From a checkpoint of a small multi-label audio tagger: 6400 steps, 62.9 epochs.
Rows from block 4 of a small multi-label audio tagger, named by matrix and row number. Rows with one number belong to one neuron. Each number is 200 + 20 x the weight over its row's rms, rounded and kept within 0 to 999. All counts start at 0.
After each neuron's rows are labels from the 100 clips, of 14848, where the neuron reaches its largest size: "loudest" is the band of the loudest frequency at the time of the peak. Only what is clearly more common there than usual is listed. The data: short read English sentences (LibriTTS-R). In brackets: how many of the 100.
# gate: second MLP gate (model.blocks.4.mlp.gate.weight, 640x160), inputs 80-159
# fc1: second MLP up (model.blocks.4.mlp.fc1.weight, 640x160), inputs 80-159
# fc2: second MLP down (model.blocks.4.mlp.fc2.weight, 160x640, transposed), outputs 80-159

gate.267,203,233,195,239,214,158,212,225,160,177,215,191,221,198,208,199,153,183,184,201,187,211,195,217,205,201,204,198,212,220,188,183,207,190,188,176,190,227,196,197,206,194,236,218,172,213,207,184,179,232,206,204,188,185,228,247,216,185,224,173,197,214,181,229,170,223,201,195,229,151,194,215,187,203,213,216,183,244,218,232
fc1.267,196,189,190,199,183,191,218,207,209,159,247,202,199,206,228,219,196,178,167,157,192,201,208,165,158,246,183,205,208,218,166,222,174,195,162,208,227,233,214,177,221,200,202,205,193,218,218,190,194,224,232,214,224,192,182,201,262,204,205,218,199,218,203,205,208,214,221,175,178,204,228,173,190,218,168,228,179,211,203,213
fc2.267,192,227,219,200,180,227,232,190,190,219,165,220,196,225,230,184,213,222,170,197,189,198,211,195,192,213,195,219,230,204,164,198,216,186,215,198,189,179,147,212,199,202,171,166,176,219,213,202,180,219,208,235,178,180,194,203,227,215,195,205,200,198,213,256,212,214,208,192,157,217,196,175,183,212,197,221,245,206,139,181
loudest: 1000 to 2000 Hz (25)

gate.517,191,211,201,181,199,180,183,200,218,210,227,180,210,191,206,194,184,157,168,212,226,217,186,177,224,204,245,156,179,214,198,206,178,212,205,186,154,213,228,190,226,186,229,179,189,257,189,209,222,212,211,179,240,193,192,192,224,182,188,184,201,205,208,218,200,219,195,204,193,216,218,210,208,140,180,201,199,237,187,189
fc1.517,197,200,222,194,226,203,228,202,215,197,203,204,219,210,176,184,199,222,163,203,155,205,189,221,206,196,182,208,231,194,191,197,197,205,191,200,191,229,164,176,174,222,149,227,193,144,199,181,189,207,182,198,188,190,191,229,225,201,186,229,223,155,199,188,211,198,207,193,185,196,178,187,179,218,218,206,203,184,253,183
fc2.517,220,198,196,212,196,187,208,200,190,208,193,203,194,194,193,208,218,219,213,213,198,248,205,187,213,189,196,235,183,224,170,181,195,161,231,180,241,198,202,165,204,198,194,228,191,198,205,223,159,186,194,197,175,188,218,209,222,186,200,194,165,240,199,227,225,201,175,232,197,195,187,222,199,204,194,215,196,160,188,172
loudest: 250 to 500 Hz (45)

gate.363,193,239,171,183,199,195,242,185,200,185,195,177,176,170,198,190,189,213,191,221,182,176,188,153,214,202,215,208,224,198,198,194,185,250,190,200,196,195,189,206,188,162,168,229,205,195,164,209,208,227,239,230,223,236,199,180,209,197,178,184,207,227,245,200,209,200,218,190,228,180,206,217,210,161,214,226,204,181,232,196
fc1.363,202,149,200,206,175,206,188,211,227,210,196,179,167,181,200,200,219,199,209,202,238,185,203,189,192,202,163,211,189,190,199,207,174,213,207,173,223,163,185,166,192,210,196,187,198,206,204,172,217,226,167,210,208,209,204,153,204,158,203,226,197,219,212,210,210,209,224,212,207,207,183,176,180,224,216,225,188,196,217,206
fc2.363,195,210,179,179,180,177,212,207,224,186,234,174,199,220,198,214,191,207,183,201,176,207,185,196,202,185,178,171,210,197,194,191,210,236,188,212,237,248,215,194,199,175,155,216,231,216,201,204,207,228,207,243,226,167,194,186,181,189,224,203,164,169,188,206,212,191,152,210,211,174,230,189,213,206,208,225,213,228,198,194
loudest: 4000 to 8000 Hz (50)

gate.170,211,203,207,187,186,234,230,211,190,193,207,248,204,188,212,196,189,202,181,197,165,213,208,193,215,223,214,254,181,159,216,244,189,211,187,158,172,208,212,173,211,189,196,191,195,185,159,184,188,204,212,180,178,193,184,181,179,249,174,209,224,213,186,189,206,192,185,192,202,196,228,240,212,157,188,186,190,189,197,209
fc1.170,161,203,189,212,219,189,186,192,222,214,174,179,199,224,181,209,231,220,202,179,223,194,216,197,182,182,206,158,216,213,193,146,198,187,217,228,197,213,190,210,201,221,200,198,186,216,264,216,219,208,193,217,206,210,228,209,213,154,210,166,179,200,198,226,193,212,210,209,183,217,165,172,194,219,230,208,207,210,214,186
fc2.170,205,180,206,192,208,212,246,197,192,237,188,200,202,155,168,188,210,186,194,234,172,169,209,184,173,205,205,184,167,185,178,178,229,198,185,229,200,193,187,213,189,211,241,216,197,211,197,186,235,205,186,182,215,201,195,217,223,183,188,189,220,213,174,203,228,223,219,227,202,193,188,213,186,185,230,202,184,190,163,174
loudest: 4000 to 8000 Hz (83)

gate.100,200,207,187,167,147,219,180,190,215,223,212,183,162,194,216,214,213,220,207,190,209,223,212,204,190,192,189,230,192,185,184,200,205,209,211,199,223,244,196,230,182,199,200,216,211,218,217,208,211,171,191,179,202,247,190,180,228,159,205,193,217,170,218,198,196,191,214,235,159,189,182,189,198,174,180,156,177,190,190,167
fc1.100,181,199,180,252,241,207,209,218,217,206,188,215,212,176,205,221,225,146,210,219,182,191,163,180,190,226,178,186,190,178,164,215,190,187,188,200,197,205,198,182,184,236,188,189,195,237,229,171,196,190,219,216,201,187,209,199,170,221,196,226,179,191,223,196,218,203,182,234,234,222,186,217,211,198,222,215,191,183,182,230
fc2.100,249,187,188,216,194,197,199,200,178,190,222,225,182,199,196,209,190,151,192,213,175,205,182,148,214,217,205,198,183,220,176,225,186,204,191,200,218,204,190,187,193,209,203,187,207,192,213,214,224,218,220,209,198,176,197,205,216,212,161,221,180,218,173,176,222,191,212,167,217,187,225,216,224,200,230,233,215,194,229,240
loudest: 4000 to 8000 Hz (57); 2000 to 4000 Hz (33)

gate.530,239,231,205,189,166,185,203,207,189,251,181,210,228,192,206,230,207,182,190,212,195,202,179,168,199,180,246,225,204,174,191,184,196,193,198,196,212,214,224,194,177,181,179,206,215,214,168,201,216,218,229,212,206,207,169,228,176,176,206,183,225,176,216,216,178,230,178,182,220,175,189,218,210,174,214,202,186,200,181,191
fc1.530,186,185,190,168,194,166,218,227,204,170,193,223,184,180,221,206,179,236,185,199,203,222,201,200,180,215,196,200,220,195,206,214,197,202,225,193,214,207,216,178,247,211,191,175,208,195,188,210,219,176,191,227,199,165,203,212,222,196,157,195,227,228,221,201,168,181,180,224,162,213,148,200,223,222,196,235,213,178,183,181
fc2.530,179,203,188,231,192,184,202,201,215,197,184,211,197,188,211,233,197,214,221,229,215,210,198,216,224,242,172,180,222,194,232,196,187,203,229,195,161,198,219,180,184,164,220,197,173,227,229,149,159,201,189,192,182,198,200,190,197,191,179,216,214,190,189,179,189,187,218,180,199,197,191,212,210,224,180,185,210,205,205,181
loudest: 2000 to 4000 Hz (53)

gate.351,240,191,186,201,200,180,227,181,247,229,213,220,180,187,210,201,195,219,207,169,184,205,183,200,207,199,214,224,166,218,209,230,212,191,186,177,173,226,173,234,214,204,202,229,198,209,198,243,208,201,221,168,189,245,207,217,204,170,182,224,224,227,224,185,191,206,215,203,219,193,181,183,226,226,200,173,197,234,205,177
fc1.351,179,182,208,234,207,240,177,178,181,202,178,210,196,246,184,209,202,204,184,219,227,211,156,204,179,228,205,194,244,192,159,211,205,195,233,199,219,182,223,175,219,209,202,203,204,207,179,163,196,210,191,235,200,153,188,175,224,188,203,176,186,208,242,177,222,199,211,181,255,189,222,210,218,196,206,196,175,212,195,225
fc2.351,245,206,196,226,241,238,200,213,179,184,201,204,211,230,171,233,169,189,243,182,194,217,193,179,195,197,183,146,199,210,178,225,207,168,203,180,208,181,201,196,229,217,184,211,204,198,197,212,174,189,226,235,192,176,161,211,175,240,199,202,193,207,209,210,166,193,187,178,195,183,192,228,201,223,220,204,196,202,208,215
loudest: 2000 to 4000 Hz (32); 4000 to 8000 Hz (30)

gate.23,235,206,192,227,188,177,175,222,180,170,202,204,204,228,218,230,192,194,193,183,198,203,191,162,204,222,215,201,224,191,209,176,228,200,225,211,183,170,183,208,204,157,250,221,232,187,191,163,189,220,154,200,200,176,205,210,215,241,217,193,214,165,168,208,217,217,182,184,218,204,195,199,194,203,232,179,174,195,237,197
fc1.23,212,203,175,203,199,148,154,232,221,189,215,158,186,219,198,204,179,195,217,202,219,216,214,180,207,191,171,156,200,204,217,235,237,210,205,215,227,179,206,150,199,191,227,206,170,206,190,202,196,184,169,231,202,173,209,193,192,174,169,187,211,220,187,210,191,192,223,165,222,193,194,207,238,199,179,208,174,229,206,185
fc2.23,175,215,169,199,167,229,202,200,175,198,204,230,210,152,204,168,177,216,175,191,254,216,223,165,193,215,172,180,205,193,218,196,178,184,188,163,205,196,207,172,207,236,250,217,198,200,251,181,200,194,167,206,225,226,184,205,215,180,192,183,172,170,214,205,202,192,213,229,185,242,235,210,200,211,204,218,174,224,226,156
loudest: 2000 to 4000 Hz (62)

gate.257,200,203,200,204,160,184,206,191,183,218,197,223,202,223,219,191,234,203,205,185,192,198,212,186,186,181,214,206,157,206,184,220,183,191,221,183,196,222,209,216,198,182,170,234,216,240,208,206,232,209,211,237,196,182,202,182,192,190,199,201,174,178,200,224,219,188,211,189,190,195,203,190,162,240,219,195,211,169,203,189
fc1.257,194,167,210,198,216,201,202,218,167,226,225,206,168,208,208,194,184,230,191,235,188,203,183,225,227,198,247,190,190,219,203,196,247,222,211,218,222,174,226,227,160,197,198,174,208,206,203,221,159,185,211,208,210,172,231,188,190,234,229,229,185,201,191,207,189,195,184,156,212,184,188,223,226,182,225,220,175,195,195,209
fc2.257,198,193,191,209,230,158,170,221,180,210,239,182,192,192,222,208,228,186,233,190,206,207,189,169,197,202,196,220,213,199,176,228,185,168,189,191,185,197,175,228,172,166,201,231,215,246,225,202,176,180,175,183,208,208,217,194,187,174,206,202,225,216,209,190,185,195,196,221,171,214,175,192,169,193,200,212,207,201,215,196
loudest: 250 to 500 Hz (38)

gate.13,215,180,219,224,200,206,227,206,159,226,169,167,189,192,182,202,225,215,223,216,228,181,210,232,204,225,199,198,213,183,181,185,192,178,182,210,160,196,237,212,193,227,205,210,188,192,215,191,219,191,180,229,226,184,192,215,189,220,214,150,216,193,165,181,177,207,190,169,214,190,218,181,204,224,235,199,171,181,254,176
fc1.13,222,177,225,202,216,170,225,209,197,238,190,215,207,202,182,220,233,212,213,211,207,207,158,211,211,208,217,192,197,203,175,189,222,157,200,200,184,184,235,195,211,230,209,216,182,170,198,180,218,199,183,173,216,190,195,208,190,179,207,180,175,213,189,196,184,191,188,196,213,179,212,176,222,182,202,220,203,228,200,188
fc2.13,210,178,194,181,190,188,171,231,199,214,185,208,209,241,179,193,179,199,229,201,178,201,194,191,215,212,200,186,202,196,224,233,183,168,186,179,184,214,227,174,234,234,227,202,198,206,212,220,193,180,194,236,144,193,191,202,180,188,206,194,224,221,201,173,158,217,220,209,194,199,229,216,215,235,203,202,167,156,201,203
loudest: 250 to 500 Hz (66)

gate.183,216,227,217,143,176,176,220,210,220,212,192,178,208,247,229,184,196,210,229,234,217,190,175,203,182,191,215,216,196,178,208,216,199,203,193,214,207,231,169,173,185,231,188,226,215,191,207,193,223,178,220,191,172,206,191,190,221,158,182,182,179,198,187,186,229,216,228,202,197,207,184,210,178,177,176,203,174,218,195,180
fc1.183,226,232,213,194,208,202,208,180,208,213,196,174,222,188,188,178,174,206,180,145,186,228,221,203,211,201,170,176,165,183,226,191,224,198,181,180,207,213,183,217,201,208,229,217,211,158,207,163,186,211,188,218,178,212,204,184,220,234,202,197,195,210,197,241,212,189,213,194,203,205,194,175,239,204,147,214,189,218,208,207
fc2.183,177,221,219,208,183,195,197,216,199,193,194,158,196,190,213,215,182,194,203,199,173,185,190,168,229,204,184,217,198,191,235,185,182,206,200,199,193,224,234,220,188,175,218,189,223,194,229,194,171,183,197,211,216,221,200,175,183,132,210,203,227,172,214,211,216,203,213,199,191,192,188,183,180,192,233,176,222,204,244,156
loudest: 4000 to 8000 Hz (76)

gate.309,176,210,208,193,199,188,214,164,193,204,175,224,204,203,173,211,180,210,201,223,212,178,225,201,193,188,160,217,177,178,213,183,203,222,212,195,195,216,176,170,151,201,169,203,206,231,177,178,217,230,221,229,207,212,201,229,201,229,212,190,176,205,216,239,178,246,188,220,182,193,225,176,223,227,190,186,179,178,222,225
fc1.309,216,215,186,190,227,237,205,206,207,191,217,203,157,223,195,204,166,160,218,183,204,205,214,192,194,208,217,215,199,186,194,209,201,205,167,181,214,210,206,182,189,219,231,209,178,223,198,209,189,165,224,210,208,234,190,268,182,188,182,172,185,182,201,201,194,211,199,208,196,184,201,226,201,225,205,208,202,184,224,212
fc2.309,200,192,200,184,250,203,174,182,195,188,222,169,167,186,198,189,189,169,210,206,209,202,212,212,194,200,185,249,186,185,219,178,182,208,222,197,222,212,188,214,213,154,191,224,189,200,209,192,210,210,228,162,199,211,185,225,230,203,210,223,205,199,164,189,182,177,225,214,203,185,194,215,172,203,180,179,201,199,207,181
loudest: 4000 to 8000 Hz (34)

gate.603,226,190,204,194,249,199,235,208,178,167,196,215,224,207,197,196,201,176,191,243,226,186,226,201,233,225,204,219,194,179,196,225,192,192,209,201,188,195,208,179,208,200,175,220,202,181,203,176,234,196,209,193,212,183,183,205,170,196,177,168,202,225,170,201,198,189,234,183,214,184,202,223,189,182,201,174,194,207,259,200
fc1.603,231,219,223,183,237,209,221,220,166,175,189,236,204,193,212,205,199,178,242,212,210,183,212,181,211,210,165,214,187,183,191,193,182,192,185,217,157,235,193,214,213,215,207,186,180,185,210,212,191,176,202,190,181,189,218,174,179,185,210,199,203,211,206,195,211,226,190,188,257,159,211,226,194,175,215,194,196,194,212,177
fc2.603,236,218,222,199,209,214,231,248,221,192,191,161,161,215,163,225,184,203,188,203,209,199,223,177,215,190,199,193,199,196,197,201,228,189,172,214,193,204,175,215,193,198,190,212,218,189,166,183,164,187,209,201,211,202,190,193,214,158,220,202,187,237,206,176,207,228,189,203,213,207,202,221,189,177,225,199,226,233,228,202
loudest: 4000 to 8000 Hz (99)

gate.577,187,207,215,237,182,211,171,220,210,166,179,219,225,208,210,192,172,223,215,201,186,237,204,232,212,202,164,174,177,167,184,171,186,170,200,195,170,198,197,216,215,187,194,196,216,200,177,176,202,233,206,168,222,223,190,203,196,200,213,188,202,172,198,174,200,236,203,175,200,186,183,204,208,218,216,223,182,229,249,211
fc1.577,217,237,180,225,184,214,181,225,187,180,194,192,219,186,212,185,173,191,211,191,196,212,182,201,202,154,165,201,199,158,188,203,220,174,227,193,179,216,185,230,242,171,203,184,200,197,196,184,225,211,162,170,220,217,190,191,211,202,192,215,221,201,221,221,183,191,222,193,191,221,213,202,187,179,190,219,200,206,221,215
fc2.577,190,204,195,214,232,215,193,209,189,172,169,191,198,192,192,187,191,212,157,197,186,201,202,250,175,181,175,176,163,177,208,219,234,210,186,230,210,216,216,213,207,162,210,223,200,219,187,170,207,173,199,196,254,230,199,199,166,214,202,190,154,181,197,224,202,196,181,208,167,197,205,206,221,208,185,212,179,207,198,199
loudest: 500 to 1000 Hz (27)

gate.297,193,211,191,179,247,216,207,199,173,207,198,232,211,194,197,211,225,156,204,212,229,208,219,187,205,197,240,193,194,187,206,201,201,202,182,189,215,216,190,186,188,216,190,214,176,222,214,200,194,210,148,210,150,165,169,172,184,189,212,220,212,216,172,189,220,177,229,209,185,173,254,191,184,239,209,213,214,236,221,185
fc1.297,222,234,214,206,182,212,234,179,178,155,236,216,200,193,185,168,179,208,199,215,225,195,200,206,191,206,234,204,181,188,204,189,202,206,217,214,203,178,222,190,204,211,192,193,147,199,247,188,186,213,172,190,193,184,206,217,205,232,180,232,200,208,201,205,172,159,233,245,206,217,201,177,189,257,215,213,230,214,233,220
fc2.297,188,174,211,197,218,194,204,219,176,195,166,221,189,210,188,182,184,196,228,202,181,185,222,218,182,226,167,213,221,202,176,166,215,221,212,187,198,194,195,215,204,167,199,220,212,196,238,185,226,214,228,177,219,221,219,167,206,233,182,216,216,202,247,189,214,183,225,177,211,202,201,231,226,192,190,215,204,203,193,198
loudest: 500 to 1000 Hz (36)

gate.609,199,173,163,158,207,183,194,186,224,184,212,192,189,187,243,217,165,228,217,207,195,169,215,219,168,164,225,209,170,188,206,219,204,233,216,203,244,197,181,186,174,205,237,196,149,221,217,176,199,218,210,230,186,184,222,233,227,211,193,197,233,175,230,214,181,202,220,207,206,215,209,202,193,178,215,193,174,192,204,207
fc1.609,187,236,215,226,186,211,211,194,181,206,230,217,205,203,170,230,203,176,230,202,212,217,183,188,215,234,205,183,189,218,163,191,232,165,202,255,205,203,207,226,212,170,172,189,190,189,187,205,196,192,184,195,220,183,151,163,193,193,157,181,201,212,209,207,210,248,230,209,217,196,216,227,216,177,189,203,200,204,189,185
fc2.609,217,175,196,206,231,197,201,167,187,233,195,168,221,179,188,204,218,221,225,238,194,213,214,206,212,246,169,190,224,180,209,193,191,202,224,230,188,186,237,186,209,182,251,216,165,164,198,204,162,209,232,161,214,194,182,188,183,201,197,211,141,183,202,187,174,203,192,218,199,209,175,211,208,178,175,198,212,187,181,213
loudest: 1000 to 2000 Hz (29)

gate.633,199,209,207,206,202,217,173,185,168,194,209,220,195,175,179,199,203,196,238,221,214,192,194,194,208,228,196,148,166,205,194,221,196,215,208,185,208,197,195,203,204,193,208,210,238,200,212,225,184,212,209,191,197,220,175,171,202,231,191,163,211,184,216,200,184,215,197,218,233,216,197,201,199,190,167,221,226,211,189,192
fc1.633,168,221,205,185,201,191,170,196,216,254,181,145,182,197,212,176,169,207,211,179,214,201,207,191,194,197,206,189,183,207,222,156,203,212,173,202,208,189,214,246,229,205,173,209,166,227,236,176,203,217,210,195,207,147,206,201,215,184,210,207,204,213,225,234,157,215,201,202,226,211,213,220,196,204,201,186,191,224,218,171
fc2.633,213,199,192,195,199,164,184,181,223,187,208,219,227,209,226,150,215,233,204,227,229,201,219,178,202,169,219,216,230,200,167,168,172,217,216,201,185,202,221,222,178,211,213,184,208,159,204,186,209,194,224,160,228,222,214,189,203,252,236,200,182,178,230,192,196,190,209,175,193,220,214,184,196,182,183,222,237,209,189,172
loudest: 250 to 500 Hz (31)

gate.94,181,191,226,190,214,185,197,183,180,203,238,192,195,226,188,152,226,151,228,155,206,210,158,184,198,221,213,207,201,199,204,197,220,229,212,224,196,209,224,187,205,196,229,212,215,198,229,209,204,226,214,209,191,190,194,183,217,177,193,209,190,190,168,141,217,184,208,205,191,194,230,210,196,201,221,181,218,214,207,190
fc1.94,230,204,191,203,178,206,206,239,211,202,215,206,214,167,232,225,188,247,174,242,231,213,227,229,207,191,201,152,203,192,191,206,166,198,203,186,227,185,168,216,173,187,179,205,198,198,166,197,166,217,197,186,192,197,210,204,190,229,214,168,199,226,213,230,181,214,232,206,182,189,170,176,204,205,206,221,198,161,191,193
fc2.94,179,186,209,187,187,233,175,171,222,184,214,215,215,194,227,238,201,191,214,222,195,194,212,210,230,204,241,184,240,202,207,201,203,192,182,225,213,229,181,201,204,186,171,211,195,189,197,188,212,189,204,223,203,210,231,217,208,195,180,193,223,206,217,230,220,170,199,182,195,245,189,200,188,211,220,223,231,192,204,208
loudest: 250 to 500 Hz (48)

gate.592,185,219,209,190,204,219,172,196,180,153,223,195,182,215,201,203,184,165,203,166,167,211,209,225,185,198,205,192,227,204,186,185,202,245,213,227,199,208,205,196,189,212,192,199,157,188,243,214,228,197,217,197,193,246,179,171,191,211,215,226,216,188,192,184,178,208,240,186,193,179,206,209,228,221,203,190,203,182,224,189
fc1.592,194,190,200,167,174,217,218,203,202,184,198,234,193,205,229,213,183,223,166,199,188,194,206,196,227,197,211,170,195,152,194,179,212,176,198,201,209,212,210,208,214,207,174,175,160,199,243,182,190,217,184,204,195,173,186,190,189,159,235,185,235,215,223,252,203,166,197,205,207,215,190,211,240,186,185,225,214,191,212,198
fc2.592,198,210,220,200,197,200,169,233,194,184,201,229,188,224,163,213,174,211,164,195,169,201,174,227,208,232,204,182,212,193,211,202,196,178,208,168,179,222,192,207,210,191,200,188,221,192,230,236,217,194,194,178,161,200,187,185,185,205,185,205,195,198,216,203,205,222,197,192,195,207,195,214,153,197,207,200,160,229,224,169
loudest: 1000 to 2000 Hz (27); 500 to 1000 Hz (25)

gate.470,215,197,198,206,211,196,230,195,177,181,237,187,198,182,209,218,170,201,223,186,195,190,183,168,194,214,219,189,223,236,237,188,164,201,215,178,204,220,193,206,199,185,197,197,202,210,208,223,213,181,235,184,183,178,205,194,162,224,216,193,196,185,204,175,219,156,188,199,240,200,235,211,214,220,196,222,224,183,235,195
fc1.470,197,161,199,211,207,171,162,197,208,211,184,183,196,211,187,210,240,220,229,206,211,202,205,210,191,195,171,199,237,207,199,197,170,206,188,173,220,177,191,213,220,216,160,193,237,222,208,196,180,172,183,236,197,167,213,242,221,174,214,199,197,182,228,201,196,214,238,169,168,180,175,197,173,213,205,222,200,205,202,183
fc2.470,199,228,225,186,201,224,202,187,208,198,174,181,168,171,227,205,183,188,214,218,183,186,254,165,195,191,202,167,167,211,175,177,216,210,187,214,202,183,223,221,195,240,213,202,240,214,193,180,207,218,218,178,237,193,207,176,197,175,199,186,186,216,167,169,212,210,187,218,206,212,224,206,201,161,244,183,180,208,189,230
loudest: 4000 to 8000 Hz (56); 2000 to 4000 Hz (34)

gate.14,205,208,212,194,206,226,205,168,214,183,188,205,222,195,210,190,178,211,177,190,181,211,180,195,215,180,176,191,200,191,173,220,153,198,172,164,226,234,218,208,175,199,214,195,168,229,224,179,184,209,224,213,195,207,193,190,180,215,235,194,216,165,227,174,185,217,215,198,184,193,213,214,171,230,211,218,190,207,227,209
fc1.14,176,190,151,186,188,205,200,177,221,206,217,199,185,169,195,207,197,228,160,216,184,215,188,222,195,246,196,186,195,186,213,205,211,229,203,231,194,212,183,236,230,178,202,184,231,261,211,176,206,199,202,201,209,187,189,215,210,185,227,218,264,183,228,203,176,208,184,181,208,205,191,199,215,227,188,170,195,205,191,211
fc2.14,199,204,206,200,211,214,201,228,188,184,200,220,167,248,209,201,165,196,183,195,178,198,192,216,211,204,219,186,209,225,203,184,230,212,184,170,204,198,191,215,189,152,178,191,231,202,206,215,232,194,189,176,198,229,205,203,173,188,204,206,219,174,167,236,198,170,198,204,179,202,206,205,208,214,188,196,184,185,170,208
loudest: 1000 to 2000 Hz (27)

gate.367,193,217,190,173,167,184,188,222,192,224,203,177,187,214,199,180,187,210,187,160,182,175,190,238,203,212,237,215,224,215,209,202,194,199,199,227,221,214,163,189,197,191,194,202,183,185,156,236,237,190,171,158,182,251,188,217,208,179,229,205,188,180,213,182,158,189,206,177,177,228,212,207,201,199,208,177,182,187,198,201
fc1.367,201,205,166,188,186,195,180,209,201,245,193,199,193,181,180,194,188,213,157,204,194,193,225,205,211,196,195,219,211,198,221,202,201,235,194,216,214,215,189,187,225,184,173,202,210,226,191,259,217,199,203,141,208,214,164,169,228,195,230,191,240,204,201,197,190,188,194,204,171,189,196,201,197,163,187,159,185,193,215,187
fc2.367,179,210,215,170,183,191,204,190,192,261,181,178,189,211,219,186,212,250,156,197,207,223,201,223,196,193,186,169,212,182,190,150,174,227,200,200,201,239,207,202,220,180,210,205,190,222,204,196,202,231,168,191,196,210,179,199,203,201,228,220,202,173,179,201,189,211,183,173,189,204,235,191,199,241,201,188,197,212,217,175
loudest: 2000 to 4000 Hz (59); 4000 to 8000 Hz (39)

gate.417,162,161,171,215,222,196,253,188,211,197,222,190,187,200,176,215,200,184,206,200,179,225,194,216,216,199,187,194,199,220,200,190,213,205,200,180,177,184,245,191,175,188,216,217,195,214,195,176,225,160,214,160,212,189,176,206,188,186,221,228,174,229,188,199,197,196,213,193,185,217,246,166,189,197,228,226,188,214,187,208
fc1.417,191,178,204,214,204,189,212,214,206,215,194,186,187,192,244,182,194,224,161,207,201,215,181,194,222,212,182,179,235,209,187,181,192,174,195,190,204,204,216,166,190,209,202,222,188,162,194,223,167,190,216,210,197,196,177,189,222,188,197,197,181,151,228,172,157,195,193,211,188,192,206,198,211,218,218,224,179,201,213,192
fc2.417,218,174,198,158,217,219,217,183,194,179,198,182,227,200,210,167,212,181,212,219,191,211,191,194,208,190,166,225,230,212,208,172,205,188,167,217,214,228,223,191,190,184,188,170,144,183,182,208,193,175,222,165,182,209,186,183,170,195,202,180,196,191,217,221,185,225,203,212,198,203,240,204,188,219,209,168,181,184,209,246
loudest: 250 to 500 Hz (49); 500 to 1000 Hz (25)

gate.19,202,211,176,180,219,192,228,244,216,191,168,231,191,214,192,227,214,178,204,202,208,214,232,219,181,210,185,183,201,181,214,186,196,206,199,191,223,246,226,213,222,185,197,194,212,214,178,172,158,166,210,193,204,185,188,174,184,195,202,161,213,203,190,181,184,178,171,172,198,209,239,214,188,217,200,194,184,205,188,196
fc1.19,203,213,205,172,169,186,201,234,202,159,195,243,168,200,211,218,220,206,224,203,223,164,217,201,180,191,216,217,214,229,238,207,155,200,221,193,225,200,219,208,226,200,201,217,208,206,186,167,178,176,202,195,169,169,195,183,180,168,215,198,220,227,188,187,194,184,185,192,202,219,230,186,217,196,212,205,207,203,203,209
fc2.19,208,204,183,169,204,205,201,218,208,177,182,199,182,227,189,219,202,226,208,169,224,169,213,146,209,227,186,182,194,224,231,166,210,189,225,172,183,216,217,219,207,249,224,212,214,217,174,203,193,194,235,144,203,193,185,207,232,163,199,200,201,198,183,203,225,187,218,184,227,200,169,195,197,169,221,210,173,215,233,201
loudest: 4000 to 8000 Hz (42)